config.toml
num_classes = 646
patch_size = [4, 4]
width = 256
Rows from block 4 of a small image classifier, named by matrix and row number. Rows with one number belong to one neuron. Each number is 50 + 10 x the weight over its row's rms, rounded and kept within 0 to 99. All counts start at 0.
Before each neuron's rows are labels from the 100 images, of 14848, where the neuron reaches its highest value: "strongest on" is what is common among them. Only what is clearly more common there than usual is listed. The data: photos of plants, animals and fungi (iNaturalist).
# fc1: MLP up (model.blocks.4.mlp.fc1.weight, 1024x256), inputs 0-127
# fc2: MLP down (model.blocks.4.mlp.fc2.weight, 256x1024, transposed), outputs 0-127

strongest on: order Passeriformes
fc1.32:45 52 50 41 45 52 64 41 59 42 48 56 50 45 44 45 35 40 38 52 44 40 58 34 53 44 51 57 34 62 39 43 57 43 27 65 39 56 19 74 45 49 32 68 54 25 49 43 50 58 60 54 33 51 42 29 50 46 34 63 42 56 61 75 40 35 49 58 44 58 40 60 49 54 40 63 60 49 62 46 32 50 61 40 54 52 52 66 41 59 61 57 37 70 68 43 58 42 45 48 46 50 46 63 65 44 51 56 44 39 42 55 36 38 64 57 62 23 58 61 54 71 51 46 64 49 59 42
fc2.32:21 43 54 35 60 47 49 62 56 60 50 54 46 42 48 31 51 62 63 64 56 40 53 33 51 51 30 25 53 47 61 67 60 56 60 68 62 64 63 61 46 44 66 61 45 50 46 59 53 40 53 62 50 72 61 63 46 55 51 49 47 36 59 50 60 34 44 66 46 46 38 59 59 51 46 40 52 52 53 38 70 54 46 50 63 61 43 55 39 55 59 55 33 59 46 45 52 42 49 53 29 44 60 59 44 50 65 55 45 54 45 51 48 60 35 47 58 65 61 57 62 62 49 46 43 57 61 51

strongest on: order Passeriformes
fc1.617:52 43 66 34 53 48 43 38 52 43 50 38 41 54 29 45 74 56 46 50 34 34 44 65 51 35 40 62 53 50 43 47 49 38 40 59 52 45 40 53 48 53 63 53 44 34 55 40 53 51 66 39 38 48 46 51 49 53 51 50 51 61 66 60 53 71 45 38 56 52 48 53 47 24 59 46 52 49 46 34 66 40 47 40 47 45 54 35 53 45 58 29 53 62 40 47 60 36 48 68 41 41 60 31 60 63 50 58 60 52 51 52 60 65 61 52 49 42 58 56 39 38 53 44 52 66 51 72
fc2.617:65 51 34 42 53 49 38 45 43 69 70 56 40 51 56 48 35 26 52 48 73 52 52 43 63 59 60 46 58 53 49 63 55 39 51 43 45 49 29 41 57 40 37 86 50 65 60 41 55 58 48 33 52 42 45 67 46 27 55 59 36 46 41 49 47 39 46 71 65 57 57 59 59 44 53 60 56 39 39 50 44 60 54 57 54 57 45 59 56 42 47 47 60 46 30 42 43 42 52 46 55 40 35 48 41 63 50 44 46 37 40 47 66 25 42 42 56 65 51 42 40 63 40 49 47 47 51 44

strongest on: order Lepidoptera
fc1.579:39 50 56 35 36 52 40 65 65 37 73 46 48 41 63 56 48 44 57 63 67 56 54 66 60 52 53 42 31 41 47 45 37 44 48 55 53 41 44 27 60 41 43 38 42 45 64 49 64 52 68 55 36 65 46 38 56 61 44 45 52 53 33 40 33 45 45 50 63 51 61 43 43 55 60 33 59 57 46 62 39 56 38 69 51 51 57 54 56 54 50 38 45 51 28 48 29 43 50 53 54 61 53 47 60 59 33 68 44 55 31 71 49 38 51 50 41 62 48 61 40 58 51 45 59 55 49 35
fc2.579:61 33 39 45 49 48 61 67 41 49 48 60 56 49 41 46 44 54 54 52 50 52 49 52 40 60 49 60 37 53 34 55 39 54 41 52 55 70 31 62 60 62 52 24 45 39 55 47 31 38 39 62 60 43 41 47 50 52 46 53 52 59 61 35 66 36 54 38 50 56 46 54 52 69 50 41 46 57 55 49 53 45 42 45 48 62 47 35 39 57 52 54 55 54 58 42 63 42 49 44 41 43 48 42 58 49 57 50 43 52 56 76 47 72 42 69 43 29 37 67 42 38 50 75 49 54 44 37

strongest on: order Lepidoptera
fc1.651:41 64 50 52 45 44 64 41 53 37 48 52 45 61 53 60 53 53 46 52 52 46 47 41 28 63 61 58 48 34 46 34 40 68 63 49 36 40 39 73 53 49 67 43 71 51 40 40 48 50 48 69 51 65 46 54 53 63 62 45 41 49 55 54 44 50 53 37 54 64 62 53 61 68 58 64 63 64 55 35 52 47 41 44 48 62 49 42 52 52 56 42 55 55 62 19 53 47 65 52 54 55 46 41 46 67 41 29 51 47 45 65 40 56 35 51 56 57 51 35 45 42 30 52 41 48 47 53
fc2.651:52 41 51 50 53 52 64 43 58 56 44 58 53 72 49 52 51 56 39 49 44 48 42 47 40 46 76 51 53 42 45 67 56 38 37 45 40 28 56 38 54 54 49 45 47 40 43 65 40 52 52 52 55 52 37 56 59 51 59 54 58 47 56 51 54 54 60 65 72 37 50 51 55 45 55 38 55 49 61 35 51 31 29 38 62 55 46 46 75 61 61 44 42 25 45 52 52 40 58 50 54 42 50 54 38 36 57 46 66 68 57 39 17 52 43 52 43 52 44 52 53 41 57 55 59 33 57 67

strongest on: class Aves
fc1.235:61 57 37 53 41 42 48 50 50 50 46 51 47 52 45 60 60 53 61 71 49 63 65 37 11 46 55 46 67 61 43 36 48 39 33 55 58 42 66 60 40 36 50 55 37 57 50 64 62 71 54 36 55 62 46 54 41 45 41 50 46 49 51 56 77 38 51 62 47 36 57 60 56 43 58 29 50 45 50 53 27 55 48 31 36 50 41 48 59 50 32 41 55 42 47 56 43 60 33 67 42 74 62 62 37 55 53 68 57 58 42 53 45 49 48 44 45 55 58 51 47 50 32 58 42 44 42 56
fc2.235:61 45 62 34 41 39 47 55 51 49 51 50 60 49 64 45 49 50 44 60 43 44 55 41 45 49 48 19 51 68 65 45 62 35 65 43 62 30 46 53 59 50 39 37 59 42 55 58 55 48 41 40 58 48 63 41 61 54 67 49 56 50 42 42 56 55 68 44 58 40 50 66 40 54 44 63 71 49 59 45 57 39 56 66 65 60 50 64 41 36 55 48 54 57 39 68 64 33 60 47 52 40 38 52 42 56 52 45 54 39 57 61 33 43 33 43 47 69 47 28 36 53 40 74 50 51 54 53

strongest on: class: Insecta; order Lepidoptera; family: Nymphalidae
fc1.552:45 53 53 56 41 50 58 38 56 54 57 59 49 41 53 51 43 58 50 51 53 62 54 39 43 43 60 29 38 71 44 41 55 60 55 62 45 37 51 41 56 56 36 55 54 47 43 42 48 67 25 30 53 64 47 43 37 54 57 56 44 40 53 44 27 50 49 47 50 65 86 44 51 41 50 70 36 51 55 49 45 37 35 54 45 53 40 61 57 51 67 54 69 47 52 51 56 38 45 41 44 54 71 63 38 50 36 40 57 36 42 54 48 52 32 44 62 62 57 35 71 34 53 49 58 52 60 42
fc2.552:63 65 41 67 60 49 50 67 51 46 43 32 39 49 42 48 49 53 47 58 43 67 27 32 54 57 37 58 39 49 61 41 32 48 37 42 53 51 30 40 38 57 45 56 53 34 49 48 51 42 46 67 46 55 34 44 52 32 46 40 47 46 55 67 39 30 57 46 53 47 50 71 56 71 65 48 60 41 71 56 66 52 76 43 36 74 36 44 38 60 38 61 70 64 51 56 66 52 48 61 44 40 39 54 45 55 60 42 54 54 49 65 60 63 62 45 42 45 36 63 44 50 46 62 63 47 44 52

strongest on: class: Insecta; order Lepidoptera; family: Nymphalidae
fc1.620:63 50 39 41 52 37 44 50 42 62 52 61 43 44 49 44 58 35 52 54 37 57 27 65 61 64 43 48 55 47 58 32 58 42 56 60 53 42 45 44 47 53 37 55 51 34 51 67 32 63 47 52 44 65 23 33 39 36 50 54 45 45 63 53 61 53 59 43 49 57 65 49 48 59 57 57 37 44 63 39 34 35 53 54 55 55 63 69 47 61 59 65 50 49 49 26 48 45 44 52 34 50 47 51 45 53 54 38 48 71 52 53 59 41 65 48 44 58 47 41 63 36 29 48 56 69 66 52
fc2.620:49 47 49 59 39 38 50 61 50 52 43 64 45 50 51 48 56 62 61 54 28 38 41 31 30 43 45 47 61 41 64 45 55 42 63 51 41 57 55 47 52 56 42 71 42 58 43 52 52 63 35 60 48 57 62 66 44 53 55 41 46 50 48 39 59 49 55 50 66 46 52 67 47 57 44 54 43 45 55 50 51 56 56 50 51 59 36 44 56 57 65 64 55 50 55 38 54 56 51 56 61 40 54 41 43 45 61 47 59 60 60 47 49 48 55 40 57 39 74 62 56 55 32 47 54 63 43 47

strongest on: class Insecta; phylum Arthropoda; family: Nymphalidae
fc1.356:60 54 47 49 54 40 51 56 47 39 64 61 51 50 60 36 36 55 57 58 51 54 63 62 64 38 38 52 39 46 29 53 35 59 27 54 51 74 62 53 41 35 51 45 58 41 56 57 49 60 49 62 43 45 43 36 60 46 37 57 48 44 54 45 52 38 42 25 52 56 37 46 46 52 52 49 40 55 47 60 47 44 61 40 49 35 40 43 51 50 60 48 49 61 54 33 32 51 45 62 51 35 54 67 39 47 58 42 51 51 41 49 31 64 44 52 51 54 64 60 26 40 53 64 55 43 50 56
fc2.356:61 49 44 44 59 47 48 37 54 45 48 33 50 29 51 45 54 42 46 51 47 57 40 74 55 58 56 46 41 62 50 64 63 47 62 37 47 44 54 39 67 44 49 32 69 44 54 39 38 47 40 52 62 45 44 62 59 61 50 58 60 51 67 73 44 51 44 54 28 47 72 39 44 49 39 52 66 51 48 39 57 48 40 56 31 57 47 40 43 70 39 41 56 47 56 54 62 59 51 53 39 51 66 36 65 31 26 46 37 54 47 37 55 35 58 54 58 40 43 57 55 53 55 55 41 64 46 42

strongest on: order Passeriformes
fc1.1:47 39 41 40 63 58 44 40 63 48 57 55 51 50 51 36 24 51 34 45 38 46 66 41 70 41 21 51 35 62 48 48 40 36 59 51 35 67 54 52 46 54 43 65 53 38 40 43 63 67 50 53 55 45 37 50 42 49 53 48 51 64 57 49 46 57 53 34 48 62 45 53 62 56 51 36 62 60 41 62 54 52 44 57 53 58 55 49 58 35 47 48 53 63 48 31 44 62 47 47 46 57 52 57 59 57 72 39 44 44 33 30 48 57 46 71 40 37 56 31 43 75 52 47 68 53 53 57
fc2.1:68 55 35 56 49 35 46 45 40 49 46 52 58 56 53 53 48 37 58 50 37 38 48 53 56 53 56 54 47 50 43 55 54 61 36 55 48 59 48 48 46 40 51 68 56 65 48 55 62 44 40 52 33 55 64 49 63 46 44 60 52 47 45 42 53 50 69 71 77 27 53 50 44 52 42 67 51 47 47 57 42 65 50 56 59 38 33 38 63 58 49 61 44 51 43 53 39 45 35 40 59 45 50 63 47 55 41 69 33 62 65 41 68 48 56 38 56 62 34 45 47 51 61 55 43 39 62 35

strongest on: class Insecta; phylum Arthropoda; family: Coccinellidae
fc1.21:52 55 50 45 42 68 46 52 44 49 51 54 62 39 45 38 43 45 52 65 63 46 48 43 58 42 53 62 52 68 47 73 69 68 44 67 54 55 50 39 49 44 35 40 59 32 45 45 49 50 63 81 42 39 43 37 32 43 50 51 61 59 52 54 34 56 44 40 45 51 53 42 45 46 49 59 48 54 33 52 59 45 59 48 29 54 28 40 38 47 53 52 59 29 35 56 41 60 45 53 45 64 39 44 58 43 33 56 39 54 50 37 49 47 49 48 41 56 57 47 57 32 36 53 45 33 52 53
fc2.21:55 53 39 61 52 43 58 31 51 41 55 41 56 46 38 55 55 56 56 31 48 56 39 44 34 56 70 42 38 45 48 58 70 23 48 50 62 54 52 60 62 41 50 48 55 17 47 57 63 51 55 73 58 41 60 65 52 61 49 43 41 45 48 60 56 53 64 45 50 75 38 60 43 68 48 51 38 48 28 61 58 50 40 62 57 57 47 46 56 60 38 38 47 39 43 50 48 53 46 48 49 45 62 67 45 52 38 53 30 45 56 47 46 44 43 45 61 51 46 38 42 50 36 59 45 32 50 55

strongest on: order Lepidoptera
fc1.644:35 31 82 60 39 40 62 64 64 50 60 51 40 40 61 43 53 36 59 51 61 49 51 42 51 60 45 59 34 62 48 35 52 57 22 50 53 43 50 49 43 31 53 67 45 47 30 48 45 53 48 31 32 37 50 68 55 52 37 49 64 34 49 49 44 49 43 38 50 32 34 63 62 53 56 52 62 54 44 37 47 52 48 59 56 46 57 41 45 47 41 57 50 60 46 44 64 55 61 50 59 52 48 36 49 52 65 43 40 59 49 31 51 52 54 43 49 66 54 56 43 45 54 64 40 57 41 50
fc2.644:43 60 31 49 44 67 50 42 48 48 58 33 45 43 53 49 52 35 46 40 49 25 37 64 54 40 47 57 41 55 65 47 42 39 51 44 45 42 50 64 53 38 43 60 66 25 72 48 33 54 48 52 44 48 44 48 51 48 69 50 47 56 47 55 58 58 51 39 64 64 36 44 48 46 28 46 41 58 29 61 74 39 59 38 57 48 41 44 39 36 38 49 28 65 54 70 58 43 40 52 45 58 43 39 46 48 48 49 45 56 36 44 61 44 39 44 39 60 61 62 35 55 36 62 57 48 56 41

strongest on: class Insecta; phylum Arthropoda; order Lepidoptera
fc1.241:70 34 38 50 59 48 34 44 55 70 73 60 57 58 49 51 26 58 39 57 53 51 42 61 44 57 57 50 63 32 33 49 51 42 57 37 61 55 50 46 39 52 43 48 43 51 45 52 62 57 34 68 53 47 32 40 33 34 50 54 58 36 51 54 43 38 56 54 47 46 62 50 38 56 39 59 45 39 52 49 50 46 69 35 33 30 37 34 27 45 52 60 45 52 51 54 48 46 57 51 43 46 40 48 53 62 49 64 57 66 45 68 58 45 66 64 56 42 64 39 46 61 35 46 61 34 58 61
fc2.241:35 46 70 69 52 43 64 51 56 48 56 73 44 39 60 33 66 61 48 53 49 38 30 41 40 43 57 46 56 52 38 36 39 44 62 66 77 47 37 55 53 53 49 47 47 42 47 43 33 38 47 37 54 33 41 56 37 43 50 46 57 48 34 52 44 41 42 51 49 54 46 41 53 52 31 50 42 47 47 50 47 44 31 55 41 42 51 52 58 43 55 46 71 50 54 52 57 51 53 49 63 51 68 46 50 53 59 52 41 33 39 63 48 50 42 29 64 53 45 39 36 53 31 53 47 48 44 49

strongest on: class Aves
fc1.275:48 67 43 45 38 55 59 50 43 44 56 40 50 56 57 60 62 48 58 59 37 58 42 53 54 50 62 31 73 55 60 71 47 42 51 49 56 58 48 61 34 57 40 51 49 52 58 51 39 26 28 56 44 55 61 38 63 47 49 51 51 35 35 40 59 36 58 49 51 53 49 40 54 53 57 59 62 61 41 57 61 57 54 59 53 52 58 49 53 66 44 36 51 59 42 55 61 48 48 58 49 44 36 36 46 51 32 33 45 39 52 47 63 29 33 43 40 60 49 45 42 51 42 49 39 62 34 43
fc2.275:43 55 52 70 67 54 62 63 50 44 28 57 61 47 61 25 32 34 33 60 31 52 58 48 52 60 68 53 37 59 67 33 49 26 51 49 54 31 44 43 56 43 56 45 58 63 45 46 43 45 44 61 60 72 41 61 65 62 44 49 69 43 45 45 50 57 40 64 52 39 62 64 48 42 60 54 63 53 40 52 46 55 57 36 60 59 62 71 69 39 57 50 61 52 37 49 66 54 26 50 45 55 63 51 46 59 49 57 61 43 53 46 46 53 61 58 44 61 36 35 57 41 61 45 63 43 42 63

strongest on: order Lepidoptera
fc1.392:55 49 50 47 50 45 23 50 79 58 40 60 58 60 55 47 52 65 65 18 51 43 26 38 59 70 61 73 47 44 51 50 64 89 36 47 61 52 43 47 57 62 60 41 47 49 33 58 47 36 55 56 49 58 54 56 36 62 62 56 50 43 50 54 54 53 52 50 65 49 66 56 73 23 68 43 40 45 54 49 35 37 38 56 46 56 62 58 50 48 37 46 44 59 40 47 48 44 45 40 40 58 40 42 60 41 63 34 60 47 42 47 54 45 41 49 58 54 36 62 60 39 41 53 28 51 30 63
fc2.392:39 58 47 37 45 59 55 61 55 45 47 45 48 54 54 63 45 77 23 54 42 81 39 28 36 58 57 60 44 42 45 40 27 39 53 51 31 54 41 53 40 41 33 49 37 44 39 33 41 53 44 53 58 55 59 51 52 46 51 51 43 55 62 44 48 47 45 37 56 66 48 61 45 57 46 63 67 62 43 68 50 65 44 40 58 46 50 41 68 46 55 51 51 44 45 47 39 66 41 53 64 50 61 52 44 55 28 55 49 51 54 53 46 66 44 36 52 54 57 45 61 64 56 54 60 38 49 45

strongest on: class Insecta; phylum Arthropoda; order Lepidoptera
fc1.103:45 69 62 49 47 51 45 39 46 29 53 38 44 55 44 46 44 63 67 54 55 58 56 58 53 63 53 58 51 51 49 50 57 42 48 65 67 51 68 37 46 38 45 51 54 49 43 44 68 58 42 53 49 49 65 58 51 50 46 29 56 43 67 40 47 33 32 57 48 42 55 42 38 42 66 57 48 47 63 38 48 43 48 43 55 52 51 63 57 55 56 55 44 55 50 36 29 63 56 59 43 51 55 57 44 63 41 46 44 41 64 51 53 60 47 55 57 65 58 71 49 41 44 51 72 48 45 71
fc2.103:43 39 62 42 52 54 54 59 52 40 40 30 46 49 38 37 55 64 59 44 41 54 34 59 53 42 53 59 45 46 53 42 70 46 38 40 52 65 52 48 57 54 53 54 58 56 59 37 38 27 60 61 59 54 41 55 50 49 47 68 44 45 47 61 63 56 61 35 31 44 30 68 49 55 45 41 46 61 55 48 61 64 44 61 39 61 47 42 42 75 59 60 49 43 46 36 55 40 42 57 43 49 48 36 48 34 47 58 28 69 47 50 50 61 36 44 36 52 47 25 54 57 43 58 59 51 31 51

strongest on: phylum Tracheophyta; kingdom Plantae
fc1.52:46 62 58 81 41 33 49 58 63 49 53 31 56 43 37 54 59 62 34 43 65 55 54 53 44 64 52 35 47 59 65 44 50 49 40 52 40 47 33 50 60 56 52 55 55 63 41 47 53 34 42 50 59 52 59 53 35 33 50 37 45 45 56 56 49 51 56 53 60 57 51 39 41 57 58 46 56 44 41 49 46 61 46 49 60 38 34 49 41 55 48 46 62 54 49 51 40 56 63 28 48 55 51 43 36 44 35 37 55 55 52 54 39 42 34 48 52 33 50 54 51 49 69 50 41 47 31 59
fc2.52:56 56 55 45 62 51 56 51 23 69 40 54 46 58 47 60 52 42 60 42 61 54 49 57 43 50 44 59 43 39 53 48 62 49 43 59 64 52 66 37 65 39 60 48 43 52 49 47 57 38 61 41 44 47 35 42 58 61 38 24 51 42 55 57 51 50 55 53 67 57 44 51 72 50 65 31 56 26 55 34 39 44 41 42 59 49 70 39 55 40 36 43 60 62 52 48 51 42 56 52 43 49 45 54 44 54 52 39 50 28 53 48 42 57 36 66 51 46 28 51 52 56 45 38 74 37 49 66

strongest on: order Lepidoptera
fc1.378:44 33 53 68 75 68 53 55 60 34 48 35 49 50 54 47 50 53 64 42 67 47 34 51 43 34 31 56 50 45 49 51 52 51 55 34 29 52 56 34 45 80 47 28 48 71 60 49 56 52 31 47 46 56 72 46 57 63 45 55 56 46 41 50 61 38 46 41 37 47 47 48 66 62 60 46 60 52 68 44 53 45 47 44 41 41 43 48 62 39 34 64 75 56 28 45 47 41 48 62 45 48 51 63 54 62 41 42 61 48 35 49 50 60 54 46 72 49 62 60 52 40 53 52 60 50 62 56
fc2.378:70 52 27 62 34 48 40 43 42 36 68 59 63 68 43 54 42 51 33 43 54 61 59 50 53 60 41 39 29 45 56 46 40 71 64 67 38 38 40 46 51 48 47 67 44 44 42 45 56 44 40 66 45 60 24 45 43 60 43 58 44 56 43 63 46 43 35 45 34 45 50 44 50 51 32 44 57 29 52 68 45 60 54 59 52 55 46 71 52 46 66 59 34 60 44 51 47 54 41 58 36 46 45 47 49 50 54 60 34 55 62 52 32 50 39 59 39 53 56 59 59 55 37 62 60 47 44 41

strongest on: class: Insecta; order Lepidoptera; family: Nymphalidae
fc1.578:61 39 49 47 61 53 27 63 48 48 46 44 42 55 49 34 52 67 38 25 49 65 50 63 59 57 56 55 47 46 40 67 35 55 62 59 61 48 47 48 67 55 46 58 34 35 52 59 42 48 38 60 56 51 40 53 47 53 52 32 52 41 61 50 46 69 64 69 50 62 46 36 45 49 65 53 44 50 55 39 43 39 57 54 47 49 48 44 40 38 38 50 43 53 65 44 43 36 50 59 48 28 50 58 54 68 52 51 48 48 77 67 42 43 59 51 61 53 70 48 43 48 48 53 35 63 46 46
fc2.578:48 59 50 48 35 44 56 40 46 17 36 57 47 46 43 42 56 46 53 51 62 46 49 25 51 53 43 56 59 39 52 45 51 61 45 49 67 56 56 37 61 59 46 51 46 59 39 47 50 52 63 40 62 76 62 44 41 55 34 46 50 63 38 52 65 50 51 55 45 66 55 59 56 43 46 45 44 45 36 46 38 49 44 40 54 58 53 73 49 45 50 35 40 78 42 50 63 37 48 63 53 60 39 36 45 55 61 51 44 65 52 50 52 53 45 48 62 45 57 63 67 49 42 52 57 41 57 52

strongest on: order Anseriformes; family: Anatidae
fc1.465:48 21 53 62 37 73 54 59 47 39 51 52 45 46 41 56 36 37 51 55 56 45 51 39 48 75 44 64 45 45 29 66 58 54 56 62 60 62 53 51 51 46 59 47 40 57 40 61 49 52 46 43 43 41 67 72 53 48 63 45 56 45 54 44 57 26 48 42 52 57 41 46 53 60 53 61 59 43 53 65 43 65 50 67 70 57 41 48 49 53 48 47 59 44 53 48 47 68 50 39 64 37 40 42 59 44 46 31 48 47 27 45 50 66 46 40 49 50 39 44 41 50 61 55 63 47 62 70
fc2.465:60 50 28 52 48 34 53 63 51 52 68 55 54 41 48 47 53 51 59 25 60 80 51 56 47 66 56 34 64 61 67 33 43 48 55 46 30 45 55 36 37 55 52 59 66 51 59 46 59 57 54 59 78 54 37 41 45 56 41 55 47 43 36 38 42 47 50 44 47 36 45 61 62 48 59 51 44 59 36 36 58 40 40 61 43 54 78 58 56 39 56 45 61 71 46 56 55 32 46 52 52 57 28 32 23 56 51 49 60 53 53 47 41 43 54 34 60 54 49 56 58 32 42 59 57 50 46 40

strongest on: class Aves; order Passeriformes
fc1.463:59 46 49 36 41 74 41 54 59 37 48 54 70 43 44 80 73 70 61 69 70 33 38 40 51 21 52 37 59 22 45 31 58 42 52 45 43 64 70 54 62 51 45 66 70 51 45 57 61 59 46 45 49 55 49 48 50 44 43 67 41 45 42 56 44 47 52 38 39 40 44 37 58 43 56 53 48 49 54 47 37 50 52 63 61 41 51 29 54 43 58 59 59 48 58 64 43 42 53 53 48 51 41 50 46 54 39 50 51 43 62 39 33 40 41 53 49 56 43 44 40 51 55 57 56 49 50 45
fc2.463:34 44 41 38 48 48 47 49 62 50 57 42 43 61 58 56 36 38 60 47 53 61 46 51 76 65 38 49 39 65 38 44 46 58 57 61 57 51 58 51 38 60 58 50 52 49 43 51 35 59 65 48 37 55 54 51 63 67 45 35 50 41 47 60 45 65 62 46 63 35 71 40 52 48 50 54 69 49 60 57 65 57 58 53 45 43 62 45 60 60 16 56 51 32 59 53 36 39 47 52 45 36 37 43 47 52 60 50 63 51 36 39 63 46 54 32 58 57 59 49 54 50 55 59 44 37 71 66

strongest on: order Passeriformes
fc1.525:54 43 60 50 35 57 50 29 80 66 49 44 60 41 44 47 31 40 53 50 42 52 46 64 39 57 62 32 67 52 49 49 41 65 38 41 41 55 54 61 60 57 49 54 43 37 60 44 50 46 48 39 58 39 41 50 49 47 64 46 70 40 62 65 60 67 29 54 42 58 54 55 45 45 59 38 48 49 60 40 52 58 59 46 43 41 38 49 53 47 49 51 55 39 58 54 50 37 67 58 53 51 41 57 58 62 48 33 55 46 41 49 38 45 66 44 32 39 69 52 47 31 50 42 44 44 39 57
fc2.525:35 47 36 43 39 37 42 55 44 34 55 53 45 47 71 30 56 44 37 46 70 41 49 44 49 35 60 37 44 55 42 42 65 43 44 52 61 52 60 49 59 57 55 51 52 33 33 82 35 40 46 55 45 59 54 44 60 39 49 45 52 58 50 38 53 53 39 54 43 61 44 47 40 46 60 50 53 32 54 46 50 41 53 62 49 56 65 72 54 43 53 61 40 58 44 38 73 55 34 54 27 55 50 61 38 54 58 62 35 62 69 49 49 49 34 54 62 55 42 42 63 42 57 74 44 56 58 54

strongest on: class: Insecta; order Coleoptera; family: Coccinellidae
fc1.434:60 67 58 71 37 60 45 68 60 31 44 37 36 50 58 56 44 50 61 45 50 63 46 41 61 60 41 53 47 66 45 46 43 50 29 64 65 60 62 49 52 56 48 49 76 40 47 28 38 39 65 46 68 65 57 39 52 42 57 48 35 33 64 45 25 53 54 58 43 47 76 46 34 45 50 52 36 56 20 50 44 53 53 56 38 46 51 46 41 47 53 49 59 51 38 51 43 55 50 49 28 53 67 55 50 40 50 56 49 54 39 37 54 47 61 65 54 20 47 58 31 39 48 51 63 62 44 65
fc2.434:57 45 71 49 51 64 51 68 57 40 45 60 54 47 54 63 33 50 63 48 66 46 48 63 71 33 80 47 48 54 44 63 69 51 56 68 44 49 62 54 38 37 42 49 67 60 53 40 46 55 27 63 33 52 49 46 63 45 43 55 61 63 46 51 56 54 48 34 68 60 38 38 44 52 56 38 61 47 35 58 35 45 44 54 54 59 32 57 56 32 30 37 55 45 51 43 58 47 49 57 60 38 54 70 43 61 43 46 36 58 46 35 42 52 39 58 59 67 55 49 59 49 54 59 48 51 60 19

strongest on: order Passeriformes
fc1.413:63 36 47 30 38 47 49 52 55 46 46 45 52 56 65 45 53 46 53 63 52 60 46 45 61 55 50 40 41 64 54 39 44 41 42 62 50 59 43 37 60 38 62 40 41 44 45 64 58 56 45 49 48 46 64 37 46 62 54 43 30 49 46 31 63 40 46 63 53 54 72 42 43 33 63 37 55 59 60 46 55 61 51 59 46 44 46 60 48 58 60 44 42 37 42 39 56 33 59 48 67 46 65 59 56 66 40 62 51 60 59 61 64 57 39 32 34 58 70 51 51 52 42 47 63 35 24 54
fc2.413:54 62 57 40 57 55 61 31 56 51 72 61 51 69 58 48 60 50 47 48 45 47 61 51 62 45 51 55 61 48 43 56 50 61 48 36 43 49 41 52 59 44 55 62 41 29 53 66 50 46 37 45 47 45 62 62 58 57 47 54 47 51 56 61 44 33 50 52 59 45 44 51 26 66 45 44 60 36 47 46 64 54 44 48 68 48 76 35 54 37 57 65 47 48 60 48 51 53 43 44 49 55 56 65 35 53 71 72 41 32 39 51 73 61 46 42 57 65 42 45 40 30 42 67 58 44 54 51

strongest on: class: Insecta; order Coleoptera; family: Coccinellidae
fc1.703:44 53 41 59 43 57 59 36 51 53 57 49 54 38 69 52 53 51 49 62 49 65 48 53 41 42 52 54 34 62 69 49 59 56 48 35 59 33 65 57 59 56 19 32 36 47 53 50 54 54 28 72 50 45 64 60 32 53 34 59 53 45 42 53 45 46 42 38 44 57 51 47 66 53 56 57 82 43 35 46 64 40 47 38 47 54 46 53 53 46 37 49 49 61 49 49 48 47 35 64 66 41 48 42 45 51 28 61 56 43 51 58 45 45 46 50 41 55 60 55 60 57 39 48 52 19 52 36
fc2.703:41 41 62 68 55 47 24 48 48 53 50 57 61 21 47 50 56 57 49 64 39 52 52 42 52 56 48 51 35 55 60 72 79 35 55 61 65 64 56 42 48 50 58 55 36 37 48 43 41 62 49 66 53 67 39 57 54 53 43 50 42 48 52 48 59 55 62 38 41 53 38 56 40 55 44 41 73 56 41 58 52 63 41 52 50 42 55 62 46 61 57 42 65 43 51 64 45 39 46 41 45 60 59 49 49 43 43 60 62 57 33 49 48 45 52 55 51 27 52 39 43 44 39 33 48 25 56 37

strongest on: order Anseriformes; family: Anatidae
fc1.236:57 40 67 71 44 69 59 48 45 47 51 42 39 43 32 63 37 56 49 58 60 50 42 46 38 67 37 83 28 38 57 69 52 60 66 69 48 42 70 50 54 45 39 55 55 50 33 63 51 64 63 53 48 38 68 69 57 41 70 39 56 49 46 59 49 37 52 51 52 62 54 52 70 57 57 62 46 45 52 43 32 66 51 56 65 43 59 49 49 47 55 22 52 51 48 37 65 60 39 45 51 39 45 27 54 60 52 34 47 42 44 57 59 63 49 40 43 53 51 53 40 36 63 49 53 49 42 54
fc2.236:48 50 19 52 52 46 48 66 59 53 55 65 43 41 55 39 63 64 50 28 39 75 53 52 46 51 48 19 80 54 50 45 45 50 58 43 42 38 57 45 31 58 65 48 54 50 62 30 45 59 44 48 68 42 54 50 31 60 38 61 38 37 55 46 37 60 49 31 54 47 48 46 71 34 52 39 50 60 45 47 46 32 55 61 39 47 54 58 42 43 38 56 64 46 54 58 43 47 47 58 43 57 38 34 40 43 43 65 46 52 57 48 46 52 71 51 74 52 49 51 41 30 48 48 69 55 49 47